{
  "latent_channels": 8,
  "max_steps": 10400,
  "warmup_steps": 310
}
Rows from block 8 of the encoder, named by matrix and row number. Rows with one number belong to one neuron. Each number is 500 + 25 x the weight over its row's rms, rounded and kept within 0 to 999. All counts start at 0. Numbers have three digits each. After the name is the row's rms in percent of the matrix's.
# gate: MLP gate (encoder.blocks.8.mlp.gate.weight, 1280x320), inputs 240-319
# fc1: MLP up (encoder.blocks.8.mlp.fc1.weight, 1280x320), inputs 240-319
# fc2: MLP down (encoder.blocks.8.mlp.fc2.weight, 320x1280, transposed), outputs 240-319
gate.401 073:521499485472487490460490488562529529481526489530489517480473504422500484508472423456542539550494495497472529526487514512516498487496478500484505478473513494520494450482507458481477499515501510504471492481532510483471519484526504467523502509
fc1.401 073:538499416500514473491500498466472488529502490471479517519498513511547509526522498504472504499503499488500460495498501446500445495526522458529505517504521496541508475426532506514483478490482522468511525508475493505500512476517538507523504504
fc2.401 073:479500478509438495551454519483466486447506547534493488512512479520502522513525478490554493489496514511477491496499503482509478470467487477542516487487500455470469479482533510516521504489500468511507490482491535444506440498554503508484490484
gate.402 087:531521515513532508513451489489494476442519518479494506526500465475486490515501492504500519476517538468465522477545526498477522468475493459471546527489477504476535484527538501526498439448526488522444498495483514493505523523474462493514516484
fc1.402 105:518524519484506494519449539477512444483477496499497489490501485484489534472527457445517501480515511427512521533557502524502569511520515500500502516490507468482486514470493476476498457477508509490495482479475484498544511513494496507489513470
fc2.402 111:539477489529483487445479521512475537516450495507504509484546527481514508494505532534499523516497470496498498489499484485518496483506553495534506515479514517539493510515502504487509570509513453488475498535493528439470495476416508504524501484
gate.403 122:505484484499512510507486539483547542557505507503510513503521472458445474490480500528480524521514538539505502488517480471534459480495472529508523518530462533540500483495509478515472475514526470508484501457498479496540503515489495467509573507
fc1.403 123:517536483442461489533547494494521526503485511463524489483494502483540517493454510540490501493484522503510500507491484483467451487454482480525504493531486476485465543483506499519476465482502519515507474498515482500516474487489494485520503493
fc2.403 096:444438488479502499492494491511556489495521510509528499499462505537490521502504539495491474489512492499494474503507482516506504454568562505474516515447517482498500528460511484483511546462497515526532471535491528520535465489486465536503483456
gate.404 102:526461513476459502504475499456582477480492506500538564518462467468513472532518483523472500490521494510457526475487492488497534488539450476504517483493489501515474537504484507556519472485557509481505520520511561538508471507483517520467489504
fc1.404 090:519486487460455501521504492515432527513521512497512503530518514534511499472484494515461543493502506492464514477470511508486487470495486517498528522513507486456472522478462463480560513431492476505486471491503538505498504539495521512436489491
fc2.404 120:453480509515523507447499493482511512488487476546505510456480522519527489495492509499487503497511499509502503498483482492541523517542479511487502533532447510475519511521545477500488474512520479492547495517521478469503495464556519489484530485
gate.405 110:512486506499518474499489454495539536552545566537481534471445514504502481472520499504490469484494502452488532494498468506493488496494499447500477529494508510532507499490525486485484517492475503497495536488470482518471508526558489534507516465
fc1.405 114:529541525505523491509503483498519512508500534483535509489461490475463541523459500504530510459500518511518489503537517513473509503536558500537496487502492496497485483449451497550461475482512475513523459518493476497518465503510472481510498515
fc2.405 091:478534498487499509525511480519407502494493549449489495504507467505491531497526507477500495511522557520495524494525518476432506519502505516495484460489541496490470505509470482513474465492504507503504496481470480580429480516520485456478506538
gate.406 096:494502546508523531515509489513536502506515498510546520503493486493508489503494505484526454485486514490501489547503492505502511495483491503436515467522537524464518538493490512513498462514525506507489482503477496471482516491476443498475515501
fc1.406 094:518486476506474525488511498458526494458488532500470438562475517543452482499532487455466493520485447500468478462464482495529516519506498521517500476491436464501478467503450534513487540525491433502533519483523528542500471482480514492535469510
fc2.406 107:478488511496559505498531504483399521518489489483504520485456482490489506482497522496504467489510525528507526532488460486547520471545469490512513462528484504497521486515503527452513502531481527508536495475509497476440496495556488519475498501
gate.407 069:496454503494458492463527534506470498523507471496516492460506523510469527514523524448517475542475494516494483507485515509445555480532487496452481479497528439494510501483477507492470511461521467493538519480501485531519550497466521505489479511
fc1.407 057:519493506485517507511491497488449528459484538511501511510510532464477537492487508564490465478501530531547504493542499516542496469487511481524521493516462524500539468475514508504520535523513510505472512511513529482483478521478512488487475473
fc2.407 060:469455525478483497463530460500512491528482486523499522494525534488482499467477524496473471554485497481496494505486490529512499507504513505529523481493508490553509527469473497481443532497520423503537477491506504490501506486489513510493496475
gate.408 118:518496524523493507451479471539522471491500485481495508488485535504544515485537512464464507461512501505523528522552507513498494475476499457550517441523512505476473499465450463523508515437544455488499454514511503503522505511495522498526481503
fc1.408 103:501495489526476516496501445502485469512496500440507481513548524471506491448487528523472463480512525514514498503535540482509492494463469479526482488512561483492538519499486472488488479514495475501491498559530476512515532511534539483460516520
fc2.408 086:497483516507480513458524536509522447478523462514480467508500510521471481503525470478483503495487458530513508505487541521494512509466572518494491512466545490559466484508481554484574521524515537483482502500498526529490467475462498497521462489
gate.409 114:457449493521499484506528471531533517526507505520540496481509462459507478495520508462513498502514450507480495497480459460459494483488488526534495481516481511501479512521539483534529537514457494435507461515510514515487520511520462470510518547
fc1.409 119:527477511458486459478484492492476488476518491473488523475510516504513507516443475509542473501486469529522515536523531474485480447521492490461519469451508501501491471489507486529543468543502513564474462492513455485542509515454447493516505468
fc2.409 118:489510469545478509498496508499540498474495468533488490477551500498502495523512538460529474480498497523450460494517497494475480472512477482509501521473495481532466490498555481488509485467507553523515483533486541515512472481508499479496499496
gate.410 093:515495470467519513474524503494489482459499507492499493530498501493492446496502454481470463517459511516449542526480488479509549479519467500517454480496496477469528497483492502517494509534485479482470514495559513500529514494492507537493500527
fc1.410 091:502508523482503490482474509517559545521512466506491521500469470515506506513507541519491456464486440512509505488536511494500486526462479465508476496494532513496502518487512530519478433472501516508470528491483508498480514516467522545512506532
fc2.410 111:493538521514478475491537489508463473506517519499489510485562472513494511513514498491543527509473495510484489505495504477513515465412473502473503488458550528509488471529520540472488437506475495568484495463494527505492478467496539508453537540
gate.411 088:530491497484504524536506524488489508494499552506505510507514506553513505521491510539517540496530495505517539493528547504512488520537512474441507514493487467529484501500483511520534451496512430474525508473520511523500502481474452491501522512
fc1.411 098:492490515500503493510451482508473516479506505440477475496513533498458494465533506495499466486517517530549525507536517495445526489523474504478500498487555531513438484458510500496544520543529484466470511487505494448512486487502456459452511492
fc2.411 101:524488491498541507508514484548517473509508547469497510551437457483490500513510492500512445512458506479511490527517526495523513508492524506517509485457528496498469492474539494551456465514499522517512537480497536496486495509494498492484482586
gate.412 064:492472543524534475531500545467508461509457520487455481499482482504517502506504474524474543506525476491502463501505500485495532430522537490515490453453476481513489502489515505499481544473499491501533516497494476532485504549529480520519498456
fc1.412 074:482544476507478494497493448514502504473522451469531549470511543474479486456472490489530497471462478526487515490513501524504486537469464498488466515547513529496503495465529469498498481509480486508499474497502512456517485503493515528484510541
fc2.412 084:496490525523522482509535513514477495521488540506474502499437511500474523486551466466472501512480483509526468485485487510508518499566492524513525506472456474513480515510507534475477517523511557506577534499516503507499520502504511507512482484
gate.413 128:480506492495507481543465526522481513460528546497471501492532513482506492536484494489484486497504473511485432489512502484502433467466463473518514478501517535505502495484508484507485498486474502537515485492554506479529504500545556469498544519
fc1.413 125:523494497512493520507488470505481510510461540499517472495522494504494462478451482531488494491489491496520526520515488495511539481498497512487509458475524503508476544527495495486540524468490445484504523495506516506489513495517474460508469462
fc2.413 089:510463456489458541490473501534510453486505527524525459540478479528522491502491462469503534475493486524480434484498536510450544491524505518493487482503493493516530494453519530519505508490503475495503489471527531493522521458525542485480480499
gate.414 129:483487516488494495459499486473533491499480492500504532467473503476505503507500505511531514525503476548535532523479462484520499483478489484538493463491492493499484504497512486487492515490522511508525533462500497500462503513466492511513540548
fc1.414 128:520462495516486501510529441443492507465512497470540457520519532470473515495467488466495483528506521480492544434502486484441480480490465498497504528506463501532486523441516494492511544458516476477530542443443527530502509499518481483505481468
fc2.414 110:460520497488523500525525530498547525540534451464506491518514532470507482518465575527520525521496499529507467511516520508455506518503482493525539452503531458516445501486461550491511529508504572501503500519481488517495503507519502501480480475
gate.415 101:496480515525500472543488496476488481508507481472535527464480522478473501550498470508510481449502470468509484487492507494480507480517540523508508524482509477519463509487507538503512489509521497504445523483476490480459528503485545467512494488
fc1.415 115:520539475493534518476515487516515511498498496513496482489491478508526501433490510481485514461516510506521494476501500521506488493490466500506491481520495527466488467480497444495483528487510507492547479533511521483518428491500506541482480499
fc2.415 098:482480541516473487538488471534451525485516522527486519493497469448508524526494506519484489503480467527494507471490472522523540465558513500513495489484512515529506516531503507507487492505500549506461493511508521498463530486530558434487493472
gate.416 132:499496487504487501487510529508525483496523508491483517504482491530487495500484448478489522453504493511513483443499506486496578476488480473479457510490512458500493496476497503474527552520475506501517476519487491473492482511495476500495498421
fc1.416 108:531484516510549495512540505485516518528452502510516541472550486498510498515521502523474501531497493471501499518500499511563494492456498541465491533483489513504516541525483517506477507504497472514472513490544515473481499474469475489532513476
fc2.416 119:513554514459450458506534505480466498475497511476483490496451526493525514501485468479539521504489476527506484497510511493486484462492482526505516434522514433507517480485500495521498500502502541500539474530493517530496495490485563515488523526
gate.417 047:484505516470489527483504509483520530522461508526528501480521459493489498518455505510483500479500525452495536470472462491507535495530548516503509481480498541498503517492473508521526504514509512509493510493471511529474458524478471528514513484
fc1.417 048:518496490509458515467511527485528496520477470505518486496517509524575477505471470463496482496525490523532490487507499548489477475470453496466456501500497485497462498502501514470502458491487524520525515547499497469556520514453516543524515513
fc2.417 067:490513513491479481480472485521474497527509522477549459526530515476497500504512494512480528494521501515533514517495508490489537490407487489465483464530489492489547453494496483530449483505487499474483475484517494517495470493518431494511526518
gate.418 127:509499492514471510476498488474504464482481507524494493437538487500523487505495486529527505495457544451484472520458506514510457481487500492540494536466533471521434518455498477496501534500500479450484456500519528473494524517491517525497527544
fc1.418 111:472511528472523509550476515469500491507486482544474482539498551507468502515515486543484485539529462513491474490512502505496498471545445529534533485484472519517465497537471537476514466520504487530458506546491484502507523520511488541511463530
fc2.418 115:515539506514483542523461506484523514491526505524497498499528535533483477510489479510521535482478452507494480496496512471500464534496496496493545506500500506492500468496492502479492508499498519516521499537532509480574524538533524501499515463
gate.419 110:490534489487537514485471504555502486514509479512545546503500546511498500498568467472494528524514505473470516498467502566545483502475515478492457475478492502495485508477477505527523510502539519449482475482488522452484541505462496520506494505
fc1.419 090:508462524503498494480497477460472497473488476461502507476482497505501535498418477515529488440484499506539494530515481466467516485475508499497515480526493489499513474486493465491501508481465446563540463497496507494502473507511475503521493527
fc2.419 082:461511489481524511478495530482520490517487527539505531509474495503506510450530501510490482502515472551510469519500499495532566486528511464479503496474490484500518484501496500508527502493494493478521508502522508473483498499476560515477517481
gate.420 100:512496490507500540488512471498488484502524487458518526506520481523498481525525517522495493520523509535480512508499470506502493520433504464479513516492508477514485520483528522510503500519536515499492527558490453488509520504474493524460484466
fc1.420 090:520529492506510474466513508511500489508501489517492481527474493459520543533538476499514494502477472490514452488520521518485484511507461510485514478490487520493498500522501485501510516455472484498478466481515522535520515485541532468514499513
fc2.420 095:488513469507535496495476484541473490455483481488494484542503472496500508470543504488499488473516509502471506507476480485541498557462537510508452474506489488500535469506497525486509489523537511487523492545499500507536474491496539506515521501
gate.421 058:518496439518461487511514505524523498516514548485548462547502513497496477548446477464528501469515502501536532520498541485477503511536521519498518512507502477468494496543511481504551505463498474523512460493526478515485540486490443479460504471
fc1.421 065:528529483540523522470460489477484524488510537491548526490433492474501484530528522467522475459502476489525462511493533508500506456480510485506516491437512479485483513480479491516509455511516497489505489491523482531554496508489552554481496492
fc2.421 069:538455477484524488514519498500500503494557515478465535488451470507520513482547474526487511542471552447527537470504524495518547476493503471507523443472464508554490496514492537495444506530489515472464457540520494496496489465439477545529521480
gate.422 108:484522508479484461523461526464456506480464487521517491525533481538513521525444491475495501452517501488495501485504529477488529497513511497495472523531494489550488504519534513511520548501465489466525515481472483499519502522440509496500553515
fc1.422 100:570489500511481542494484459516532525483500481456518507497515516493490504540516493483511486510558471496486490484539488512528515495488545524541477514507468494478478488495485527531511479494461474479480474487498521512481518478516459501515538509
fc2.422 104:479516549463482498469530478481500523479509497484514520554499496487521489507506474477527475508507502524517545526467509470494487473463525436485516536501451448533498522459499545498523499505462535471526512490471502470505504526506478501464501484
gate.423 129:502535494543504552491482530499544513468517452499455529516501535504471483545533497485502496470498481477507508527482520524451515548515492491491544517485539522493498536539532472530540494560449522515452473506473528499465510496497498529507508492
fc1.423 125:490520472523455543479473450529466473508514468500545523506516487526511509547481496524489504496495535470487532492446562545453484500535517491501488505485511478547493513525496478485493521493480501484495489520482480517481518496469492508547486499
fc2.423 117:564537533510454523476511502491515456510511546551484478488534494511510511501502460459519498492474531504498508512514550505498482515414539506496467537487536496504493501469498492514489450517498453492475500484491479519504465548494497505510506556
gate.424 075:533498497472467490499507524493461482522526505565526481535510483499512527499491465477496486492525476475539505476494488537506502504533524534495499512547518475489497455507470511521562468482501470480505495482507512538476543486498451489476498492
fc1.424 075:543465511512523527471476487492470522529491474526477529487450498486498485526522546533472486488483517520493481531519494497533431477513502508470530525481541496501502493458497470513522507527487473525506488495511535465537441458508542509530511514
fc2.424 095:508451483511478489506534453470509487501495499562491472530508482524541498463516490462515493505544489489518495515507521522483494507487493477515505512525514475516513444462489457467528497490518476508452487509521487507519484466519489509484525506
gate.425 087:499516506476499484532513457540480484513549494547456487519520506498519524501491562484498548566517479516526535479494523475492474456510491465469493458540541487511497502496532491506490529437536519476501530543512484540469506481498494478475470502
fc1.425 077:508494496508527489482540524492532523546464510518482513481516499514500494481528468470512485501503514510471489524497501501543515534471497517495505479487540501459496494484497541487526501521489472496511496515507543489490493454514478506552527499
fc2.425 110:478557464516480494513495466523529503473510513514530542470539540480514501520489515501494515506520454510499531501511503495486492490487503468520501535492463522511466522487539418513490545491480514514464478545492462504553513542495504536487484482