python train.py --horizontal_flip=true --bottleneck="vq" --decoder_upsampling="nearest_conv" --beta1=0.95 --epochs=13.7
Rows from block 6 of the encoder, named by matrix and row number. Rows with one number belong to one neuron. Each number is 128 + 24 x the weight over its row's rms, rounded and kept within 0 to 255. All counts start at 0. Numbers have three digits each. After the name is the row's rms in percent of the matrix's.
# gate: MLP gate (encoder.blocks.6.mlp.gate.weight, 1280x320), inputs 214-319
# fc1: MLP up (encoder.blocks.6.mlp.fc1.weight, 1280x320), inputs 214-319
# fc2: MLP down (encoder.blocks.6.mlp.fc2.weight, 320x1280, transposed), outputs 214-319
gate.376 110:094181125108146126123128120123114143185141171139116120108139147115131089125125131156123139148112140138141167112123118132135140127163175094119158111139156127155142078142134131142102091125152112186163100149172132090112183119120151136130095133143070094118117117147139138107115152118173154105119149155142165151161121092108
fc1.376 118:131078104107139173115129115137148138132137139125124154134112087093165110131112106142127137101114127140113124141101084093165109135128134142136110119114126184159152117097115105161118109120083093124088120115148117161154071076139143120122159119159167142122134149156086117148178091156095144138101100111171150156138104150100
fc2.376 113:130156142154099076111166147116083119098109085095137083147136117122078081161138157100088082126141110108151088117133103140087142152139112116099119152141154115112127143134115134107149167173164124120143134109129170118100125135136090107102104140110126110139109119088177113148103134110168092148128176096101097132119143119142
gate.377 122:129153092109119117113149146134107087100145154126115152160146103157133149160118147160149151121139084166135145114103125097101109168115108103135112148193119130144126093116105136091105099076133095139094189150136103137133156087111128098135095157158098125142133156157133166118101107113141109156124113109145162166138082121121
fc1.377 120:124149124106130091113112121093110079119115113134101113133175136108144148123155140116131128136120113169108176082124134137071155168150172131154105124187156150157090172137121141085132167100140137134110096137135139123118143133131123139110123119146088146135130178160149121127089155090139123138120131142152093132156133139138
fc2.377 118:154115116124108100157142105108135069152174126122123148163126130120128158147143096173159165120097144136092167111141127127117109144111102116132188149104166143167123121166132125107120100145152102124143127146157082165086140120122164129128148150108152064124143103128093123104155144133133162110135127118099119134155105105122
gate.378 095:128129099123125125121135168147124129182125146110128147129152096152136109150137154142119102108102146137120123144135147079166115118114148147107115125089139151094141130111095122109155110127125107154146133186122088119080114088142112173138113118115173085102110119107097096097136097125124171146148123100105112134120143148127
fc1.378 090:108092148133117143114147071088151171132149121129136151122083137155129156183122132114132142093117142114153118176144143104146113128141117136127120153144125107098151119165047145162079167162141125129133081163086120105132101102167155148104099104095145117092134113138122111130102113126143141108103176113124143148130109157168
fc2.378 081:097138090121144151143112112182113113130127121125134128144153081131113124078139126149145129170109122134100134088134108143152145134129139162136150126129195125133095120119185129138125146096150141085115141092159150117137101134167117096143103123153116109104114141140158125138148127123145082113137101136101136131150158122135
gate.379 102:107139128164132107129116138116105169125116142155120107115137140126038154101096146114105142125148094112118143114120153143108115151141070119124072130093129107128127148164147099110145129161180129167138106127118115105126127127112173094050119146153113114136092161099129146144098139121134121136106151123102148096125127174116
fc1.379 103:174101131120083153133151156115122135108130165087137208118138134146154143117133145076118116138137126129108117104119154109137119108145173180148094098095102145109153143133136123139141158162127132165132148101124126167109116119130088133094183143145095117145151123111171177067108139103183149108136135116106113131100141124167
fc2.379 100:147129143110112145116150130099143137124152143043112193112133134135186107144126117149126124129124172136154125110112124088114141121131174133118146141152119139127142140081122184108096122088116116099135159133128159164117122152118064153152127132154111127157126117101131100095148113142123131108124118127126114184138134094163
gate.380 068:127129127129108127104140088115161127142131121114084091119136098122101129140155163125106117121128075099130103139129139157119153146109124089124158107117108126064118106145119105129136142153137125141145120146122109129089101115141130153117111119074168163120145148129106114159120157138107121137142104084123137137160103128140
fc1.380 063:147142145102132113134109146133129129106106133133114154136137149136127158127155094102092113145163118149115128152100150132112087117144116125128082163091141131145111121156167136113119128049119119134151137134122123160153133134123134144164153122141134154142130155129131117117140121107117121138098117152156110113132123131151
fc2.380 066:115115149128120139156108164154132057140121165128158105166147143136153101104133119121076107109116137135172124128141151156119138150117098068147121114128114134147175138109115100129127133167135153121126128096091112112122156168086138117127153145119095158110147130102101126153130159146125139168164158144101166084133131109080
gate.381 045:114132133136158140125139142152153111145114108135108122129103130101167146102153137076122126142126126136114144090106108161157133143128119125126078124125120122141067149143118129161171118123118134159132119115076150123127157147202122125124130104107128164143135119130130104155114117134117113138151097124135141117145112184134
fc1.381 045:110172114102087134123163091148106143117147128120140144126124123115110125112139098124124145118101125123180122159098124104116156124119159130142152112104124146160157110125151115138130118073140134088123133154113159127109130104116130121145121170131131126133151129157130147128120127184096167116122116102177088089140113132134
fc2.381 035:126145116145104149114179121143076108124133170121106152128126165119090159098135143178134143091147147108112134140072144131113144134138127102155148127091143149155135093175147134129125120077128140149156121157125164174119101128136129043131105130129170091123133079163126124121131110136097146163122146137157123185105104096132
gate.382 106:091185143108183087129119103113156139156115153108150125169107115149153088123108122115172129121107135097123079172087166113155135110122149128114134119139134074162101118109058126142094154092109094115119110094116171130157150117144121118123159123101088111122138072137136144109089080151093110094162117145150121152111107128112
fc1.382 105:122166160119156117146146122140122122153087175156152123160111102142141083113123084148114152109130120100134090155112185064132129120128154126121126121123139151096113153085086135129095205096122130114157120129098118077159108104158150140160136116120127141173131089137127128142101143136155148115125123140138131152159116152121
fc2.382 090:157099091114138159104120121132112149125105115125107151105104156114129161106128124117123090137152158125127147159123078117138137168161116165115154105112138122136143116119160127170138084163108135141120163112167125172128152153090132112141148102158133148131144162182162088161153125107134098148144133096131126126113110107116
gate.383 114:140166093129085128073096152138152129116103178151119122125112146113105110137131141108137099123110130139124108142140099125132103113157119120092146151135147159104115100091125136118090133139127140094149113117093126125174163129109154150077142110105111116139146146152144081174154126196103051117151093135105119097158120130091
fc1.383 118:143109136118062104093101142159156093129182147096145146161134188117139099168186151141148123129164162180105087101126131121152090139091122099160133122136146138138146088175096122132123110101099134138106141139099153113136161149113100111109155101150121123118162139162102114177159158171146127159108148141122117153147124192118
fc2.383 112:083153130125146151114155106130113132106140097207144120110123083140158091141119129130118124110128135153125150095098125143105101142054115188109130120109137103103137171141111129134159187086207154128126089138165123161104085099120153109113128105146091119117137127101104141094121124119174151113188129109131153095119110143112
gate.384 139:101142162135138148158133130159154125106118147150107140125110134136157112120132109093135170086078103125148125119115137137149144155079093141131144165129172090114102116169099133136143145114159125102148138092110133137131113140079156136127142125118148146119157110144119146105093109124107122115106145171142122152101119067107
fc1.384 119:154167142159142140109093120133123108113109183152164147156134116157111132100126092137141153101103133151104151109115140153150124087111102156112150150131144137139126117159117129110151096131171102114137130063106136075087140105102143139148144120133138122140145113190146127153126126161119122140109128202135113163116089117125
fc2.384 110:130125117099126150120131158122139196112116140148142138191121138137123113122131121110101125148140108134128143117150085127177109146134134104139141117144190169155120124141138162116166105184150133173098176112150113136117151114152123120138137132135133138135120125147134123140175145134139113111154130116065120143115124144152
gate.385 101:108114111130137106092109125120139154115093069128119094137150135163075091079093125169127128093109115139127134127166161128126114150180112131122124179105113155093109135122157123127154139109129114074126168111131146137154109147150153110149114165169159093131131139137157128185161106143116174155125165118138115136130103123162
fc1.385 088:097136089147120145115109158129130137109149114082126109143150122165091160100129107155140131137114126109149106121112089135174143162140126132078124138124125132123096132105142146111124112102155169123109139076111111159116134134120108076104141145135115113149127113145093133166138104151114118118116150150116133148129133134134
fc2.385 082:140122155120111092154144105122113133123116148160122135131130151080145102130148149110143122157109161120127102133123121121121131091110129134136107112139099117153120134116113154101123150130095108104152105161095152084140122136097151159150158136154122130105142113126141104076119144141161144132134090162132141145135110126143
gate.386 098:122129139133128129157094105160127144147142099138130115098134121154149101101133123127074144110136174125138138166137108140140144102135141106117137195129114148102088148109100116128135115137142179120166131123136131138104143152096106112131103128134117090100149162104090151105113112112132123141174142132129137123164113145125
fc1.386 116:166128101098101118065116128137146154128158119171147118133172146147101159130130117137118101121142134120148162154132161125098112117100135128077076140087138150110129138143153081160154086154155155132168115149103172101146164162107125128150119118132106154118153119171155102129119119096173113171189082174100147089090120142137
fc2.386 118:129114134127148123120120106155148155143125114095130144158148164121188124077150136131152136130147116121144123111116133090121185135137150123133139128132124173132134152122148135110140148120110176131118133090137117157115148184141118121065149104133169128144159126119142102074135182137110112162147129132113119117179126112086
gate.387 066:033160123144121143136105112138081114122139130101117134129113124112072088166130154148151164128117114155137128134100102109131184152149129139156145147179155109141111116144110121098160099126118151165141147151122141107068120114112159101139130146130100130165120130114100160104053131094119125134133079112140173127122125154142
fc1.387 064:095133120142152133161146111108109072117120106112132140121136128096081114140165120126114125152110138131123140072094136108132176199126150100122119094149168149144119100132147109060112108069117154151133103135079085088134122164121122144154145161126121123135109162144109129137099150161094148092151139148107112134120149174130
fc2.387 063:186129132103122110119168137118133089136114086125150099148155141172137137113107134111138145132116121122111123105111158101119085112100117120125123113120133124114117131139173146122093111114160109122145134113127117116176134133140093176116130101131138137126093116140102141108180096157157134137116165115124120136151109135131
gate.388 110:134131131142118163139176130150074166166091114117129168095084111082119110142112115137116115121122114082103063156094112101083133109100100142125106142144114130111160120139131135129120114109155155125124124128193182139120132134129135102089131062143138142150125114159152153096101129158116151167128170112164149098148167112131
fc1.388 109:155129155107137184161129140134156127131133161118146100116129147146168118134145124105094121074114135124062131109130127142157116117102108094117133120128136124128106148131190137132183098157127104162177108091136091153156138128125119142148115096158108098158122120141132139100084109099095114123135155125143153146117126165169
fc2.388 127:122083073115128123101119095097104174141152115117120154132126136141117159142100114137166167130125151129157135098111085130109137131107121119135134115131113098131151132158114103110104119137137141148093099158118162119143154129140131093120131124118167117133126130135144120147204142081137165131124126119146081141115125099119
gate.389 079:101148126104156129150114121174135137106097149147116126127125109116162148088106111107151134107136095127112117099174153071180141138142155172123147115125147158099119110155121101130187125146124123120162170068115132153144151151101072102164110102125171133150121144110117125132125147105085121111120152121143096125112146155156
fc1.389 072:138108108104109156153125121149097154139145112086118162125139167132157111105127122108181132123125102134077126099143114124125135125154179136123160145111165133109156091154112143095158120109113083090133171108100169125170101144156098130159120142103159160142197153129124113157138120109132138153137115144119107183137109143147
fc2.389 082:141180125189141118121137081086130098135111183109134104141114114127116130113112162154072087128146126113173095121119144132097159122119082113124111116154116104143139147118190104145068104140132140169129095167145097124102165118149178141137160136148134136144109088148123137111094118161155108140137134155081141085155131125113
gate.390 061:124122149123163116121084074106101155191130123101091118147113076132120150135168137156137123100115117120109123134152120136176147151178112099130168161115150119101103144119104118106124135106159156139146140143129115112137113151125135138161068129097070102158123127088153121143135132123096148162113136112123170115133154115176
fc1.390 054:150091120147154131115143154158134154155127106135152118176136171114142075131124118140122082115141096187125124138131125086104071151124124119141094166088195145088158135155130132098151108138100096147107109152091116134138125135129138128102102115092091137129168164137168092108099136118129135120152163110175140096123143109121
fc2.390 048:132142133125111145089143101118105131119130140114116153106140130162137165116128136112127140130131133078103110133159143156160138090134129104146197149141119122137151173132120121144161163136161090138122154101135111124113117116123099130134141125146151119174088094137099139177146105087153117143085121133090104145157157104104
gate.391 097:114183088139116120117132144094133162132118104115127154140114143132149167159154163140085164135133125134118122115174165107163125113144104161151137129116159094127144155122154154167134122071095178148133153140113109095158184151099117122124174166104152081141113122130188142128123156140131135111127176118105114104166156095146
fc1.391 100:097090150127143120132130170138124140078139154138140161139114119161146174094125128164116127106116094144119116096113169109124116096149104151142153103131140157089116161118178154139176138085093119141133181143148156141108115113160119127116140168124105142143137117116137120146165086135115147107130132156127138082089086140127
fc2.391 093:140163156186107166139119113097150065137114116097123116131124121084157093155093109144106117132127198103118101138116107191070099174113128126118105137127083115122129119138135110107069063193118119127133130082119101119133172129119132162108121142143115074120127153128128134128120139090147146152116126095177122147180150144091
gate.392 116:117100112113074116141134105142164173115130133149134168136162073142091147102119131184133158119116126124111143126121131104102123140103115152139117155152131163122110120141163148143127172142139099131129170107141073139137123108079167083124134122117131109116120127120081114103127145081138090133159096154088138125157116139123
fc1.392 127:114107162136092158128146114092107104123132146140138122128113136136034144125069149156179109136121149101085154146106105137122113124118062087110129118154096128147145116116136095162154138155146143184124140128151078150141163128141132128105077135144154128148125170121162125111119156107095169104095168161166167155133144118125
fc2.392 118:146184108153129104148126130124138131134116172099119165122161130152124096151123122109137171140133117116148148112165126093141144135129095059104130138143156131093112102113100116152110060126063063111120116140114156113127125130154093158129127141134129123110127120113146148149113170097164155153098119114140128157112160163126
gate.393 120:167113058101095121151088163119154083103189128111141104099089146121123085120139131149149124137167148112076149103148107137111141077134088120176162102133143144112116093153100150129123115179127158149121108107109102155116173135123106123136131147122113127107123120107124115153095189095103132140180133162076075134156135206143
fc1.393 109:113105099125145112134101105155094147150118112165125096099119137142134148144126110136104126126111128149103160084103171105102112135146146112146126148110150126136138200121107119114125109145134115208129141111082077162117100109177165167097135089177114162154138149151113114109101133126110144110094136138085114125162106137143
fc2.393 110:148185151141089141117122093140174074114137156114140128147163103138115115116174119171112109115135170126153109150127122109145130143098156156148138147114100158086105128128132148096126139130145125152157150127075106135110143113146120113094096166128140135102155117061146139165105151139108097153170122136124150124171143101100
gate.394 093:167094141139145147143117095097130116123091129132106110101113157145115078137111154154152129156153149132080111104124127151127117136145091053147132116115073107154172132134157110135125106096161168128113119166155143132136158122086156117120149145126123123097142118149108157143142141123141168152064165128179129160152167134145
fc1.394 098:117156115102147118147139138087142107117133113159099149136134059117127119110155113110103162148121121132149113125138147129109133121125123114145149148109102126086112106132151127131108137136153157111185142096123158152141109133107080153111095144122121110112163179119156148109150089119140125163150113060123134110129145137120
fc2.394 083:135149106120122105133130122065122151134151145104121082130140113158168117142131096114167085097136128137127100127146100187125133143126106136164157095137118144142078111124083139154140134153112129152142096119114105106120139143153142135098136116091117102140161139127129139100083171132140121128119069149080182133154089109132
gate.395 104:112085160105119112106091165128128147135070149103166110103152142111169093160156138128153116138127131134084123146120182174098148114161120131163064166120142134126147139155115145123123106130150133115108113135154102146161125143160144170113125106109083163163169139157115159112107134119168128112103150155111150134129092119155
fc1.395 109:130148160115085182153135163136139147129123096175130142114132110099155135113109120128090135110154132096130117174120169123129108129086117210163103169133130118150163098115123109111150119113141095125092126110175125142075100136123112118168158110122117122113121128119142154153177158102132123123178176103170103098128136094114
fc2.395 122:108130167154093138124134098163137113113110172079124141144121119094090170176161112101114117148136145128132103092122110146120157096134164079116140126138113142121109105132111106137153133097091141118172110131145098115126141128148147121125120145146133082137118152115143130122090143146154171116076133125133162156132152143135